A small contrastive image-text model, trained from scratch.
Model: encoder arch vit, encoder activation gelu.
Training: soap at rate 0.003, 8100 steps, batches of 256.
Rows from block 3 of the image encoder of a small contrastive image-text model, named by matrix and row number. Rows with one number within an expert belong to one neuron, the router's apart. Each number is 500 + 25 x the weight over its row's rms, rounded and kept within 0 to 999. All counts start at 0. Numbers have three digits each.
Before each expert's rows are labels from the 100 images, of 14848, where the router gives the expert most weight on average: "strongest on" is what is common among them. Only what is clearly more common there than usual is listed. The data: photos of plants and fungi (iNaturalist).
# router: router (encoder.blocks.3.mlp.router.weight, 8x192, trained with AdamW), inputs 0-191
# up: expert up (encoder.blocks.3.mlp.up, 8x48x192), inputs 0-191
# down: expert down (encoder.blocks.3.mlp.down, 8x192x48, transposed), outputs 0-191

# expert 2
strongest on: family: Asteraceae; order: Asterales; order Ranunculales
router.2:513484528514500484457523517528446535474479509469490524481493530476485479484509495486495508467492527464552513507473479510453510526493505511520455516512504480523502544555484498483523500477580507465503474495495510483483538464462518473514523537472507543463557511542500484516516517526481519418486520469513503520472531503495475496490508490495541509492459496526548534469481495491510508502473516475511479479529502471494516478520518505531471509508516512474539522525513468526453529499476494494506512453536573518490490507496493485513503481537483496498496490504501480494471525521475549506
up.6:520541504538525526446472471473478492480538504502535493521477510493524493504525491497520469475513509478508467568479515500502518522512505497500485472513501463492456466555490513504514504531487495512486520489475511481507502518471512512549463542523451488481506517517450464506471540490516500482491509463459471496488540507461496514540521486493492494504511498483510501465500497504477528492477487481478469530492494507506500465489515478580515500505473483534507533497520505543528490544456489464490506495503507492530508496509457497444508438515442479479452533489506477516480499426511494526
down.6:490504488522518498530466562514485538531528497502517519512489505516506506489460553445520489517488492525533530521468516531512475523477460495526519496528541506465477530508526498470463515512538516501488504477515473515482454491503515499501522486537504469516522482492500481549545523500527498530532538489469488486470488501481527490480531490514513547477462496487507497483492483504493514489525485496489485474505495466486480486507565498470505495537498515497477540508557504522513491501477519481520517472498477496546493480429480531454537512517451467542472483478519457552523500520555492542
up.7:462470481461509495511502482534463448494497485514495498470514511485534487501492464526473509526476507520495483530520512471515467505509467497518504493456517493507533460513510518524503507486477514523524501474508495493493493467565479500498507508485510564511479506477480537477565513477487499430563511496496493505502531493483526517543493508487511484531502469486467514518466495524510466492480505470532475470538519494530515534507475472484547489517456512520510523468442537506499483513537478462512459552539472460519511449509491492520536502472487491501484513513523538470512481499470509439
down.7:481534475546489473499475471483479501527450455538482499483475538502503532501509514471522530474490505511479507468497511509486477480533523520463521528457465486477527510484503528423465477532491527514543485474485511494505501511538528526488525512494469484411534485517507534527462516508519502541490495484505522511532499508509478493530466493523508517474514472479519537509496524492496519475480548530440476482497539475472509450521489500526495539475488510531496513510499490482517483502558512477500493494498471495494504499508505526474471475464518488493479577479495467522521519499500451522
up.8:512473486483486502487521502482507472535485459534522546508484504509511534507480497445493498524510491505509475516508488523471471487502509509504519498492463479554524585489504542495459512526474521430505507445470503481494489476512453517522567472516520485515516490480443461472520528467529482498532447508496561521479473515493540463484537510504546506494509469441477513480498498498535512511527530503497506539522518479529486516514522511496504506488460490512478481480477514516521453498512528500530507493501500521491486487475510492493476494502550522458536521480512517497502482451484480520
down.8:463510530500490528531480492482545543513513510475516514497503486517511470536481498486508539536525509538521538492491477521515496523456520514525460484548460464475541465476491527531526497477511471503481501466519475500493546469489485505485512480496484532489511480544496516508532512506522484503510519541496508481498510543485556504527540504497489475524534538509509512484493492474516498523564485500520450511477478508479498483489480492530468486496513493529499487516523512475494509476535560507534483514515504495490540482421543456497507530479472462491491499444495474445487479489442481523

# expert 3
strongest on: order Lamiales
router.3:524474491482508534558531490494483516463496477527479436524483510496508483472510491544483538518495486500505462480514518460492508509487539487512539454491498514499463438493502519459488482527495467510539498501525482471507517525500541494509471466488509545499477463503553521473519463494499489496489480427491469525522523539520515508507498472500449481465532522473490473528471503530517478541530471479458526517527512520509514497533467493506498486465489487524468507481538519473497499544459487510517507500489484489498505512545518540514548503493480519486483479523536503462531514500555488533
up.6:492532564515505492474566479521469531439501520511498512495550502474532506486486523503478519502486529492517478472544502483497459464499520496515500507486511478517514522513468506504520493481485504492482460540510503523485507491542535521535422511496562493519488493525561501483480501474526513495504498501518533453525472471555492498500505489484477478491516473544487461469474488461468466481500534497497481511528502475516513503478480480496461480497504504507517489499445486508484493544548457487493469506488498511532540544478534494512481500505532556519537517497510466503455529499532501509
down.6:512527518503499501535524497490463460514495502486470531464546501486509463502493505469499518489470475486471504494519513541511486456461522530489519503484560480465518583472500490491489477486478503489521487509521528516499505478530466516515483491507518494512522455499502519508527460499518525502538513492517489530512515500468548528521468510546500478458501475485505479465504456532487457471484512497498488494489502536537511482487527498519412470531465518516505481528484499445504544554507492538472502464502489438526489500465511553507503496484494500487508514477487476523505540536506494539
up.7:475510485489550484476485516533556490496497481513489470481501496480502507515545498507520504470509475502507479531510513446451520494499497447502501499504534536486498487499497474508481476456476449504475506469520500500507488493480483550496510514559507466463455494485499495495503473450492537535510480497470492511522499515531540523512540506468506484480486549504514467537505532523497493509481512538477494518493497528501528479526515506483491480508478493569460524474493450479440514477546512442444523509461498473481530488517551496477502506444487529523536473500502527488524473500501476484
down.7:526473532493507501481561552488468483479460487518522514498502472428509517482483527512476465502510500484497519526460497542486467512478470476512517498514489481510502492483506541545562497481493458474509491541510553555502479461514516517502535452516504462489495561487502536521532503487525501450525475500477514467494482481445444526519453464521525494514528481478494559477529536516505492501525508504493516478477496497490471502478531488487518521482478503458489516472463484487498499527483535514507488479485494478496517525485478532447479483473492467485470499513490499532497505527486485500
up.8:516502440512474460451467494504484438524503533513482509512463537463457509498508529489465473489496493534468486465468510477482494530505512530491496518493526521487547482500490523504503456504483497506475517460547530501504491459538498453520498532493492517490534456466472500517480481503510525487552449522486506464467506485468444493504488481504496522509506480530518479463517484534463522496488480505528476487473531487476479526497506521519537501488522480537505514510473521521542538450480544504458497481500556497523516520503460533506513506489506504499518485523429474515526495499530501481
down.8:517537478565480534499475469472513512509516501482489530486466500505525498505519495487497522508519525520467533477477517469503528475523495490465489497520470509506486504468453550479517463522495530520523485471452560523476479513512501519485487510475494495521505469473492509533478496456521548483530503471562495490480507480478496477552491457505522519504524525537529527511483484481521468515551497518540497565504523489483479518501506497507469516521551489481472511511556507529490500490501495450535488532508515519494500545465531477474479539541505471499528459475486482492560504524502488484

# expert 1
strongest on: class Liliopsida; order Poales
router.1:530515536504519478458550520494531501539464539486494514478521482565487507485492491463513498498524512550507547532499500535547548493446468508482489466455517517539502521473469495529498526479470532485452487474511521516519485528480451556488502489504470468514487500504489501523444524512487495501498478529487523501460475470503498503486476489522503502509513482512476534513516497536462506478500536468543493476536474496500511512465517488513468470553527482470543497521479503503538490476523520506499486505514514504480514491527492475527483475464501485493491482441464450526468490516462526509
up.3:523459449496485514517510496498522490480480511486525517478440462531504536521450461511477468503509439521511495505491516439459479464499513532509510476532475493465480453444499531513497499516543483464475502492496514480511484506512488534511515511488424498460513510488504540492522514530475509510505494494498509496541502543458472518485512534511511464508537512492496494507458486504478517517491527491500489499542504501500519492446517472495515505502486511553491530476530546501513517478527523508465494512483513515443497565528518497486505521498520498463509491541512498500567518464459507516
down.3:458484507522479486502475513521507540517499467490493514500528483505499537495479495535497482509507499517481537504527498508449485499481491493537518507495471456440541516520463437490497492530513502508558516467490561459572521489512542506525479508461492506509502539502458516478521513496472501472492498541499508514507499526496479465486500529444522536476464463514486495539502513490485464476455514532448487478478461517452524456500472521504491536506489468496489449500456519497540500487500487499492517522481514533514507470478507527512468493510547474506481516516474472506498475477511526466
up.4:514543537484498460457474476508488539497494491504520524494504520505510528496538502486485490470450491529501515515512485506512527497509480490472493499473481528520523483468483487514467494469490477539487498520475465500499495501497505459536524578504489510479516510503490467528485508517516507514478562512455529472515495534460552444508502436512477480508456532511492484449508510507509555468538515465507482503510511530494512512463510511514535481507520480486538509485478545485516514529552482559495474513485536470463506480461473506530486500514565524496484486519507510463502525473521485468
down.4:467502509528503498461556519522458475501464462506488500513488514449481485503526481535531523454488483485502494484428485508528493525507494490513526481474495513477521544492478491516480499485518515523484471458515496522506469485497551429566489527481514490516496536485500466509486498464481471494447502502495499521471514485481505462501531458522485552503501461447531485507474455500511550514528513515543510494466534498480532515518507542487507490526544496497548478526514494532512470506501465513490506512500483475480512490466529495473542488498501439503488508503465490511490489471458511497
up.5:513487537498470468545507473472516464473495455530501510527460455481484494512497527530487515519558484511504541521506465532522505507540534499514491514482498507507474511476528524498453491514503463483458508500487504531455516463492494484524504538538510457512469512484500481477511424469504511480460487490488540509479508475507492531491527491481497518523542517494495482539482492546500519525520461465490503535486521499487502471487489521508502533495539537501519498484530488428512541492527480522521485487459478518528452499471453506527497525543458464495513511546505513495473544490508519502
down.5:530523503493465497492501492469522476519511530504543486514508488523480474485507516490543501570469476527506533541516498532493531494557461472478453477475458512518532529515501517520469530481495506516501477477509499495540509531476483488492500467468487532492515474467499487495500516503476460508535552515519467507500493493457483479501515449465487464556512483530524467503474463531506510485497491495459515515465509478526484466494494511512521491530462541507487462511479480498491522547515535558439492489470477491532520514465524540503478489486456489507491507479520522513553487527491520533

# expert 5
strongest on: order Fagales; text has "birch"
router.5:494484440506499503493482491501562471529522523501491536473519480492487534509471500466526478510513442487471507492496478544519490471538510500524520497500450546484547500472445508527491537502452489518518551537509457557501446507492454503464480491509481502492479492468469527518515483463497491524566480519504505492511452514489520519481473530503494515530475536507521474497490519500459493495532493518547531517485536523515465501489524498474501515514520520523505473471463535475515496469518520517501479506497498505465523545509474496491472500494529488517525485435469518520508474481516503481
up.6:515477525497482543538500496497497497496481451524513484482488475508538520463492502517497477559476535500461538533478542526455530514501501511521494473537480512477496544512499517532487500527499502496490493490544456545510506479492518526487459535535497539534489500482515508529459521489469515502519501487501460490528504553455516475527507530524474525463501489550556462530505494458434519487525525529517482507499518496482451515502439523497473503556513478492513491501456495471477533515504476509524514520497486506501499495490427466484529505491495508485512494517478484533520470497490521508
down.6:489492460532481510506466497528472469496507505471522524478569504521494504460556482493471529543456527460529521496530478482489492529477499530457466532522555496498503507559497500489509507488487547440513490470488502502532464466465505495497499520466523481492535496521556489472521492525524498477449475517516498522481482471476498528468519559529529507491491503504501499507493473487470503499464483524463480473533515465530507514498482459504484509475476505493494496521479510475521471505504514507504532504511491540475511480528518453475459503493490474502529468509490503450506511474471548449
up.7:522491527495515509498511504476499521510501482474461515534502519464440488552473492512526536492519521472529550508510487496528481501491526457522434490466518495490513477493484501456504520467528531482477534500482504504499536500497548510523474485464515508512473526480505471474446541521481507551456541481489441490538521477484494508506479478522491465451490544495492510461519469508488479492487481452510497489509479538513508506498496496506529485506484520515511521544526458503506537569491532523505510482471498504522530509526558503516525506475529486477507465512493485498530477515462468550
down.7:495501547491483545493523527489502500540539475493488489526514479524511552470491517489472455488492486488512513537487485504472487496537478481466557495514520451482468474521538510502512496467482459502540455506477492509475545484484485519501515551468449504526501525503495497434509527519480519492518502531503490524529489515530485485497472477468524487467503477473487512489543551505504473524505477554515494505528487539459514459567502520498476543477478525515525531459476470513512506505501464492493515501540503482509497466463473489502475517485542468491533542486498488503459495494515503541
up.8:484490474503523537496489527453479483490518460474507513503508475503519525504482475507510511509495449485508475539465503481547474462535559501465533524488539467499501452512528531535512492519516484480466509492486501493479459484479503496495500514563477481497511535503482434512485543492561494510462526475498498464493464505483513487523472491497481492457531492501517549501440508539517489484499517498522523497469460471503449482499505506480496491491489504530510478521476453549494451488463543481473513505449477481490456507485535510482484489527492521474484461524493512528490478459490506504
down.8:526520517471504522543492461506540450502502531463483502507468466501506507523459484439517506495496519488516506501452515496534479496522527525455497487505474523541496509522489529519507535508499501474477527501478489533487493487444438482481513486486523482482494482511490493467492543509509499501538485519489494449512480523500475531483498478457471516491522487510419487474506525504503469506450558543482514511536483511528494485500530502527514453470465511515497556509494513499525532556534490502493521512488491480505493502476520469541473473498506553462473523497513493529534499539537484486