{"dataset": "photos of plants and fungi (iNaturalist)", "crop_scale_min": 1, "vocab_size": 1482, "encoder_norm_position": "sandwich", "encoder_qk_norm": false, "encoder_experts_per_token": 2, "encoder_conv_stem": true, "encoder_layers": 6, "text_encoder_causal": true, "text_encoder_norm_position": "pre", "text_encoder_fused_qkv": true, "text_encoder_inner_norm": false, "optimizer": "soap", "lr_schedule": "linear", "final_lr_fraction": 0.01}
Rows from block 3 of the image encoder of a small contrastive image-text model, named by matrix and row number. Rows with one number within an expert belong to one neuron, the router's apart. Each number is 128 + 32 x the weight over its row's rms, rounded and kept within 0 to 255. All counts start at 0. Numbers have three digits each. After the name is the row's rms in percent of the matrix's.
Before each expert's rows are labels from the 100 images, of 14848, where the router gives the expert most weight on average: "top examples" is what is common among them. Only what is clearly more common there than usual is listed. The data: photos of plants and fungi (iNaturalist). In brackets: how many of the 100.
# router: router (encoder.blocks.3.mlp.router.weight, 8x192, trained with AdamW), inputs 0-191
# up: expert up (encoder.blocks.3.mlp.up, 8x48x192), inputs 0-191
# down: expert down (encoder.blocks.3.mlp.down, 8x192x48, transposed), outputs 0-191

# expert 2
top examples: family: Asteraceae (33); order: Asterales (33); order Ranunculales (27)
router.2 113:145108163146128107073157150163058173095101140088115158104119167097108101108139122110122139086118162081195144137093102140068141162118135142153070149143133102157130184198108126106157128099230137083132095122121141106106176082080151094146157176092137183081202142182128108149149149162104152023109153089145132154092167132121096123115139115122181140118075123162190171089104122117141139131093148096141101101165130090120149100153151134168090140138149144095178157160145087162067165126097121120136143068174222151115115137123119109145131103176106123125122115134130103120091160154095191135
up.3 106:185080128131099149108120137077114128155147096088108163145140197130177090148114140141051145159090164109176145177094155164092124097194119119117092162118160156078148104124137147144187155133108169166126100141115121117104125149177123097114190134132160124096090078147166124104098159079112155143135141172125105104139112093121185073238144220091115082143136159142163126156118126100143122140147129126057100098116153083130074109120103126151100137127164101218130109137112107193116094087123097107134136150064169167059077123087131163097126142102144147145093166165109113078137123128169112116
down.3 103:153145155169126123112133137091130137123112155158094189109099197109168076132118137108166128131116121114063163133120098167105129143104139124161098122147170149107157151143149147102146127107161093096113184193093114095179101140090100145134192138121112174135110058133128121128192159149114143122122152167163107111124070149155128110118140124118148111158146082140136086123105126095169090136115137062103235133149136136161181122092100059151069097143150135178173056108124126136094157139148134077121136193111170137049077183074130114190090197164120135140108214167141174133110093103122138132
up.4 101:053107092137078129171101138125088160084123119085157110113120165186118173118096123102125139157113167140116072080066076060105113189155196176117135193132077138103089174169110151144143132140152095133110110106108177202110129113155134191151111155109125138150169085149139110114117147143073136140086105194117150078093098121141108160137176142157151112117100081075112126168162183119103154116117111143187124099154163116089084129096132137119085124119183127159146095164112144117076071056106125122168140160170143126096124150059122204126121107109066117077136126136137129172132115121182134105
down.4 100:161089158079075118152065117157165127081114141070099192139125181191145147067179131135153149156128151130115092171158101115151112041073165125105108157113164108182126126097172107125082126100124121089197123115118127128114107085139183112125180136127131156159078154132127185174130131142126141123086138175104157124111083135132068070120144079157129148164179079125132143133150169148106120137144155128145171084131105110112101114129144185133089125092204072117088153184103147140142158109103117153130142079118193100155103183140085134175154109092082103059187100105136150114158092123140173120
up.5 093:115175150145157068136128143137094097135126129150140177161131133067201147120122122119089098139127145196140090177195189163079105083163176090183145100146095150114142083146108114119130118094113145172069065111148119144136126132102124165178156144055141149158114131154128115095107132092119114155171133187105088125120169156085129134177130145160083177162095093072126074149106056063133128134104087111101124106108176158160120103145144130116118116128122088131104138099158137166212060180111166111095165116088116107116155096094131092181072146138046157105108115150094152118137157093125174150
down.5 097:089084122135137152135105113079128084181126114202100180147165082144120122154159102132130130110150152088058077093161126142129145130105137142121113122112118140147204143128098065082106120089109193161141121160186204147133130179145134083143202121176112133119098111097094120146160082142149127126087133109172163113141119115083122127140073125155126152101118152117149162159135108062117133076109093180146079093120197098122147138081140078156105111102129129187137128102103065136112118088068124126142183150113124068117139109142121115082030130126122127216126128126121114049103124178094176118

# expert 4
top examples: order Caryophyllales (62); family: Cactaceae (62); text has "cactus" (52)
router.4 104:088137195096146088131111115118105106158131099112144149206141105092168161226082162151134140135104168164116120178116159114118111125104083116117177193115105106128150137123192110130165130081081117152078119134108122161151159181169070099141212152187140054151167175099113101164181147154191146144086152171153152102126113111154093170106114083136121120148118110145091125109139114068108120120106140141087088141078132157162155124109109085072139099118133180100102167189136157107116098151172142146078134142097121160172136137084094093139113117092154093161097135110163101164089143067096073143
up.3 116:107122114178128143121154133121114176099120154133079081147125192150121135163120170073090097129161146083205154166133102142065086176163064149175146103117165098187090112147181103127130138102150104170126139131181161152115121193120116129198132127073171136095114166096096151132111137143158131112125139140104160117146114126158092158098127134090097106077124139182152125115123162144121122155051080122098107112192130088172092098079110177078080097134090153158079127153139112125097133181149139092115132080076187137083156186117177115154133123164067160103140137157128047133127126078107177161
down.3 100:111075122106126124112129129102116127150050089095094131160125134169105135167073154154126171103097112043177182194124029118094077107140213107090126103150176125170086169128159110147133082133133101144115140117135163151153155109123172127108178133137167086094120120104140138155093142164123082160137104109122165111161120080139136121117057116142134123113139090175093118128098097105080099162139085136095123164129156178126121124061161085189115145132075133148142119183117146161126088136097144159104142123126123090128126169157154103084120166153136149085076102121148099191168123069019146135
up.4 084:090173154103172159112063111077112147172132163138125106127104171119108136069055108149134142126144103137148077132148135090147127107139150131093112141130101124114175128096184182156148150126111069136120168146111139049179144100123148101147137140093138156116077100069151146131039126085071115113072109168106115144113122114101152112132092143140087127170166136113099037136122140136192132177150097140098109159075071139090099172141117157190105134127139080155085114139111181111060127107193050140119162162142080142144093184084188141118114088152128180097126131110102153100158127091141099113
down.4 099:158133124120116211094144163158121142101104183142159167148047131145091176092195092168150132096099111134110135146158155112083104133132225118151121127064153121107142168158140118157099126098170092143094085110106106167172137138129084100147087150145126127164158137204075141144084125161108122122085157111145181135145071142103210158140175086156075180141188160150124077165066136139071123130123099126103152133154103151155077170115084086110143109095057132120131162133116106121145098111098153143136117137090098132135148115127115117096169189189094126073115138125087125116138181130148151067
up.5 099:090152127088116138112175180202164093095131150093139158086178109157113103161113108149136095072148043045145132173109077136141128168153157132123140117142199109110176139132144113143110146133082187151128098090140094153115147143091171126076138114162100107109165124131155154161138134113137133148180128112137142159135176139193098110086126157154158143184071095164130070155151134095128153172162081160140143116129165094166119188063138141097223148112049128155113138139163171096078141104142093116120126130126139139150164160147122112103087114143159108068159116163139076173138051107096116158
down.5 095:160105096146121164105179132142104136094126113136145144149187125037117145145109156153130142125138129168127132127167133052168113160139162135146136132152133156105130078103126148157131103106030140067131125117190219160133052113149094087163146177137085132128127145080097114157129138140176177106126146149156169087114147109096103129173174113136179085143151141125154184123097134099101127045088136205082159122107115128116173134098119081100113170089074120164194120151116118097078134103134172140122124103163086049156141139138132142148140077105079150178123159179129154118122133133144153202

# expert 5
top examples: order Fagales (30); text has "birch" (25)
router.5 105:120107051136127132120104117129208090165156158130117174094152103117112171140091128084162100141144053111090137118123099184152115090177141127159154125128064187108188128092057138162116175130067114151151193175139073201130059137118069131082102116139104131117102118087088162151147106080124116159212102152133135118142067146114154152104094167132121147166096174137155094125115153128075119122169119151189167150109174158147083129113158125094129147146153153158134093091081173097147123088151153150129101136125125134083157186139094123116092128121165112150160108045088151154139095104148132103
up.3 099:081142132087163110151108095101103141145133150143149105154080122135180148193156179169169150167124115152132091110115112133109141116129127118104086137064139072144181130139140097127161110100210143099159103174117131061129137097136159145162218129091133140147186162093173132109132110094149108101109138174132142082100163152122117155112160092140182149082097106111132143109119131104077157126094071052080173135146141065154060153105159129064111098125133083099144097153139107157177134091136119103074151098083157173085127114115051160168106150134084120170119177185136133138049153117113156173
down.3 098:085109121180125116103124146109103120178105187112100111183102084112096114048113146097113145129111120192115121070085108138084145147123125145158125135127074111093106102144163142130079123124115151130038088124140092154125172151135124133122129180097149127115133173111091123213120141075119149113137099124142142174105148142120140156141144146149152096135100121164127115116123113164110137119078093073183112029080113175107101105131140159144135071153139170094121176080146203143166161162141155089132146079231055172123113129144114156138157163103121150180129059128062142175086132151139102109
up.4 116:076175198174122144117141134109158119108132158169188080080121128145155161074154150113133167147070089148095112138184146083139143101096096112134116105111067122058049129154152122171145181112117087132172116160086098098099105127137105140132127206144081147167144121127112096158090101156173135154104133125170134163093099141123133135175140103062072092130131134091133142162129107165133125116127128144067125117128096169140090141197110099043153127120190130190080159122114098134137098184113154089128153222117194173109171149155105116064120116167121113119130134158058128138120122124141120142
down.4 100:154191146090129124202161108144134117157145156091115109100106091126144112116190158020144123211132118135121127134113143162170146072166133126128094129118126130082101072167055131162126158140163086107151160113111132096109118125138153119175102191122062161112142159144140117104135062148143112126124107146080151152108154073113142121138132100139150075177133130098095074111131103149096080134108133063064101158181175135155118161148123116145186129212130062186146136105107123105090126133166186168147129143069172125099146178133078064144120149063175102160126109115108113112152135110131125145
up.5 100:183167194153139130174091132155131185139134100136172072138168142145127072177084080087099124169140060195083155118115130084110165193162113082128186103158100114137108080164102147119105137155170130157133112117158129129183162148132135183106109095127105191071173145141145092120105110138126097120101107122154150123108087071164089122116160157169112122110116200106120094159131126087136161161168121076139081091091084140090182092147101134110109107131167108141166178162157138126106085101154132167187105165160110120141124069113083092147101108079068182120143112105132108133109151107167134054
down.5 097:144120110066157149109058132101159096139091112123108135179141156115131112173132127190102165147160112105149133131078176119171124079090103155138124111162121143197076116166092079094124118114130039093180110110097140100188141178178128100147120052152119150119175154105136120136095170141110150089060103184131135112173140124152134075157140121107118092137083082085175127086144087095174130122121137192109152142102112097169130101116166115158106176143112147168121171116108114155149160153143125182075162135141075057140125141143132122070187123176144104125132173175163093164136077109159114066

# expert 3
top examples: order Lamiales (30)
router.3 103:159094116105138172202168115120106148081123099162101046159107141123138107092141117184106177151122111128134079103146152077118139139112177112143178070117126146126081048119131152076112105162122086140178125129160105091137149159127180121140091085112140186126099080132196155094152081121127114123114102035117088160157157178154147138137126092128063103083169156093116094164091132166149099181166090102075161150163144154139146124171086120136125110084113111158088137104177153093124127185075112141150136128114107114126135144186150180146189132118103153110107102158174131079168146128198113171
up.3 102:080196059110113143132094066169120156097102122130181097099114130138086106101186049120111174090097104169123105136165131123094117182092158141197153138183189120086134118121129081127147153103116126142163146053134178074128076138172133133121129129144156121208111090155106172153091158106129082151156090121119112175214094102193131140099130112146104133125172109160142131093145133185114186123169092090147048121135149145123116141093136139121122157165145120163129071132155105113161153204100133086169107117085169175135165124134168130096127102132176150097133142110128106103157146176136160119
down.3 095:147124089132123134145136111115091104166178086123126100070115156174119095095133107094153101176114132200120197109167104128090094110117070187119103137096090071119059109098137131116141119173127180102088084100100119156136139141096077150182152142111161107146131092126139136074112150108133209157154077138132160101166088128093167096109123114181147165082093144114179164083148130164044152175193130136119112142169147107103099125171134080069124163097094143140157141122127141099050087143168109094172130144124138103123181140122119157094088111053134079142137119131131148143091095095166152199
up.4 102:142176143125149104103156120123170165154142175173119131142133161191148106136155158143088096107142108159197141096101054044120151134166127103072127097105110114135107153119144105112112111061105149154123142123120108111209095141114160163143134141195119144139117096117130186140055146142134091119153065128132137088130139038081163078104108122094086122094137165088137132079100167133139142129213149146163132121118085164156075122072137115098122126084151114117094125105144203124166066097113101138136093114129139157090190084212115090160081150120132144131092141171114098144101150133090134191
down.4 109:138104097137109087179153163131174098163140150102148125067057110170158083150111126168161099122099132114116123101154108118144150167125167118098141118142127121138134101105142169127149102132192193118093095141111094065145121039135122163096115155148116093085134109131153185175158101144118097113140160133175176134095156128084157057077121139120147060108180180164105130127087043105153108090142140133169134097080131117149190140122122111056099073171072102119058117099146105097100144143085087161166093099119123148177118079134164074124154121165131137130143124198109109135127137164108053151
up.5 100:171113108160131130168119131068122146161151135106121119117146100150162137091156135188121081073139159177119082139151090188122124121095125168133098068099077133146122142188062083186136057183140124114114125085125138123124118101041124099118145147148157167139182076100091122110138187152113159110182113137127072170085203146137078196105111149130143149136117143122130143167096123138157139109105104128164146099116124119066079139067155125152120081137151132094112050102110131179068080117139096146062122120128136171132132140091178074116083131088153088111071076138105108127152123104089152093
down.5 101:105134142140068076163054115111111113101106142170144144176141182062091136137126161093100163119183171167072094170086146107126158181083127111164142133110111119152097118128107174079135107153154171113108121149163067073114185120120103085109148155078130115103098191172155076086082123121134132085135119099132157161036096111142118153122086129121122177133157072189187149129126139077167143070161156166081135144134178178096131113103132094107125075100117061146121132165126146090126083173109158150142154120174093202095094112099121070126124150118107134122151164121168127138112152133151146151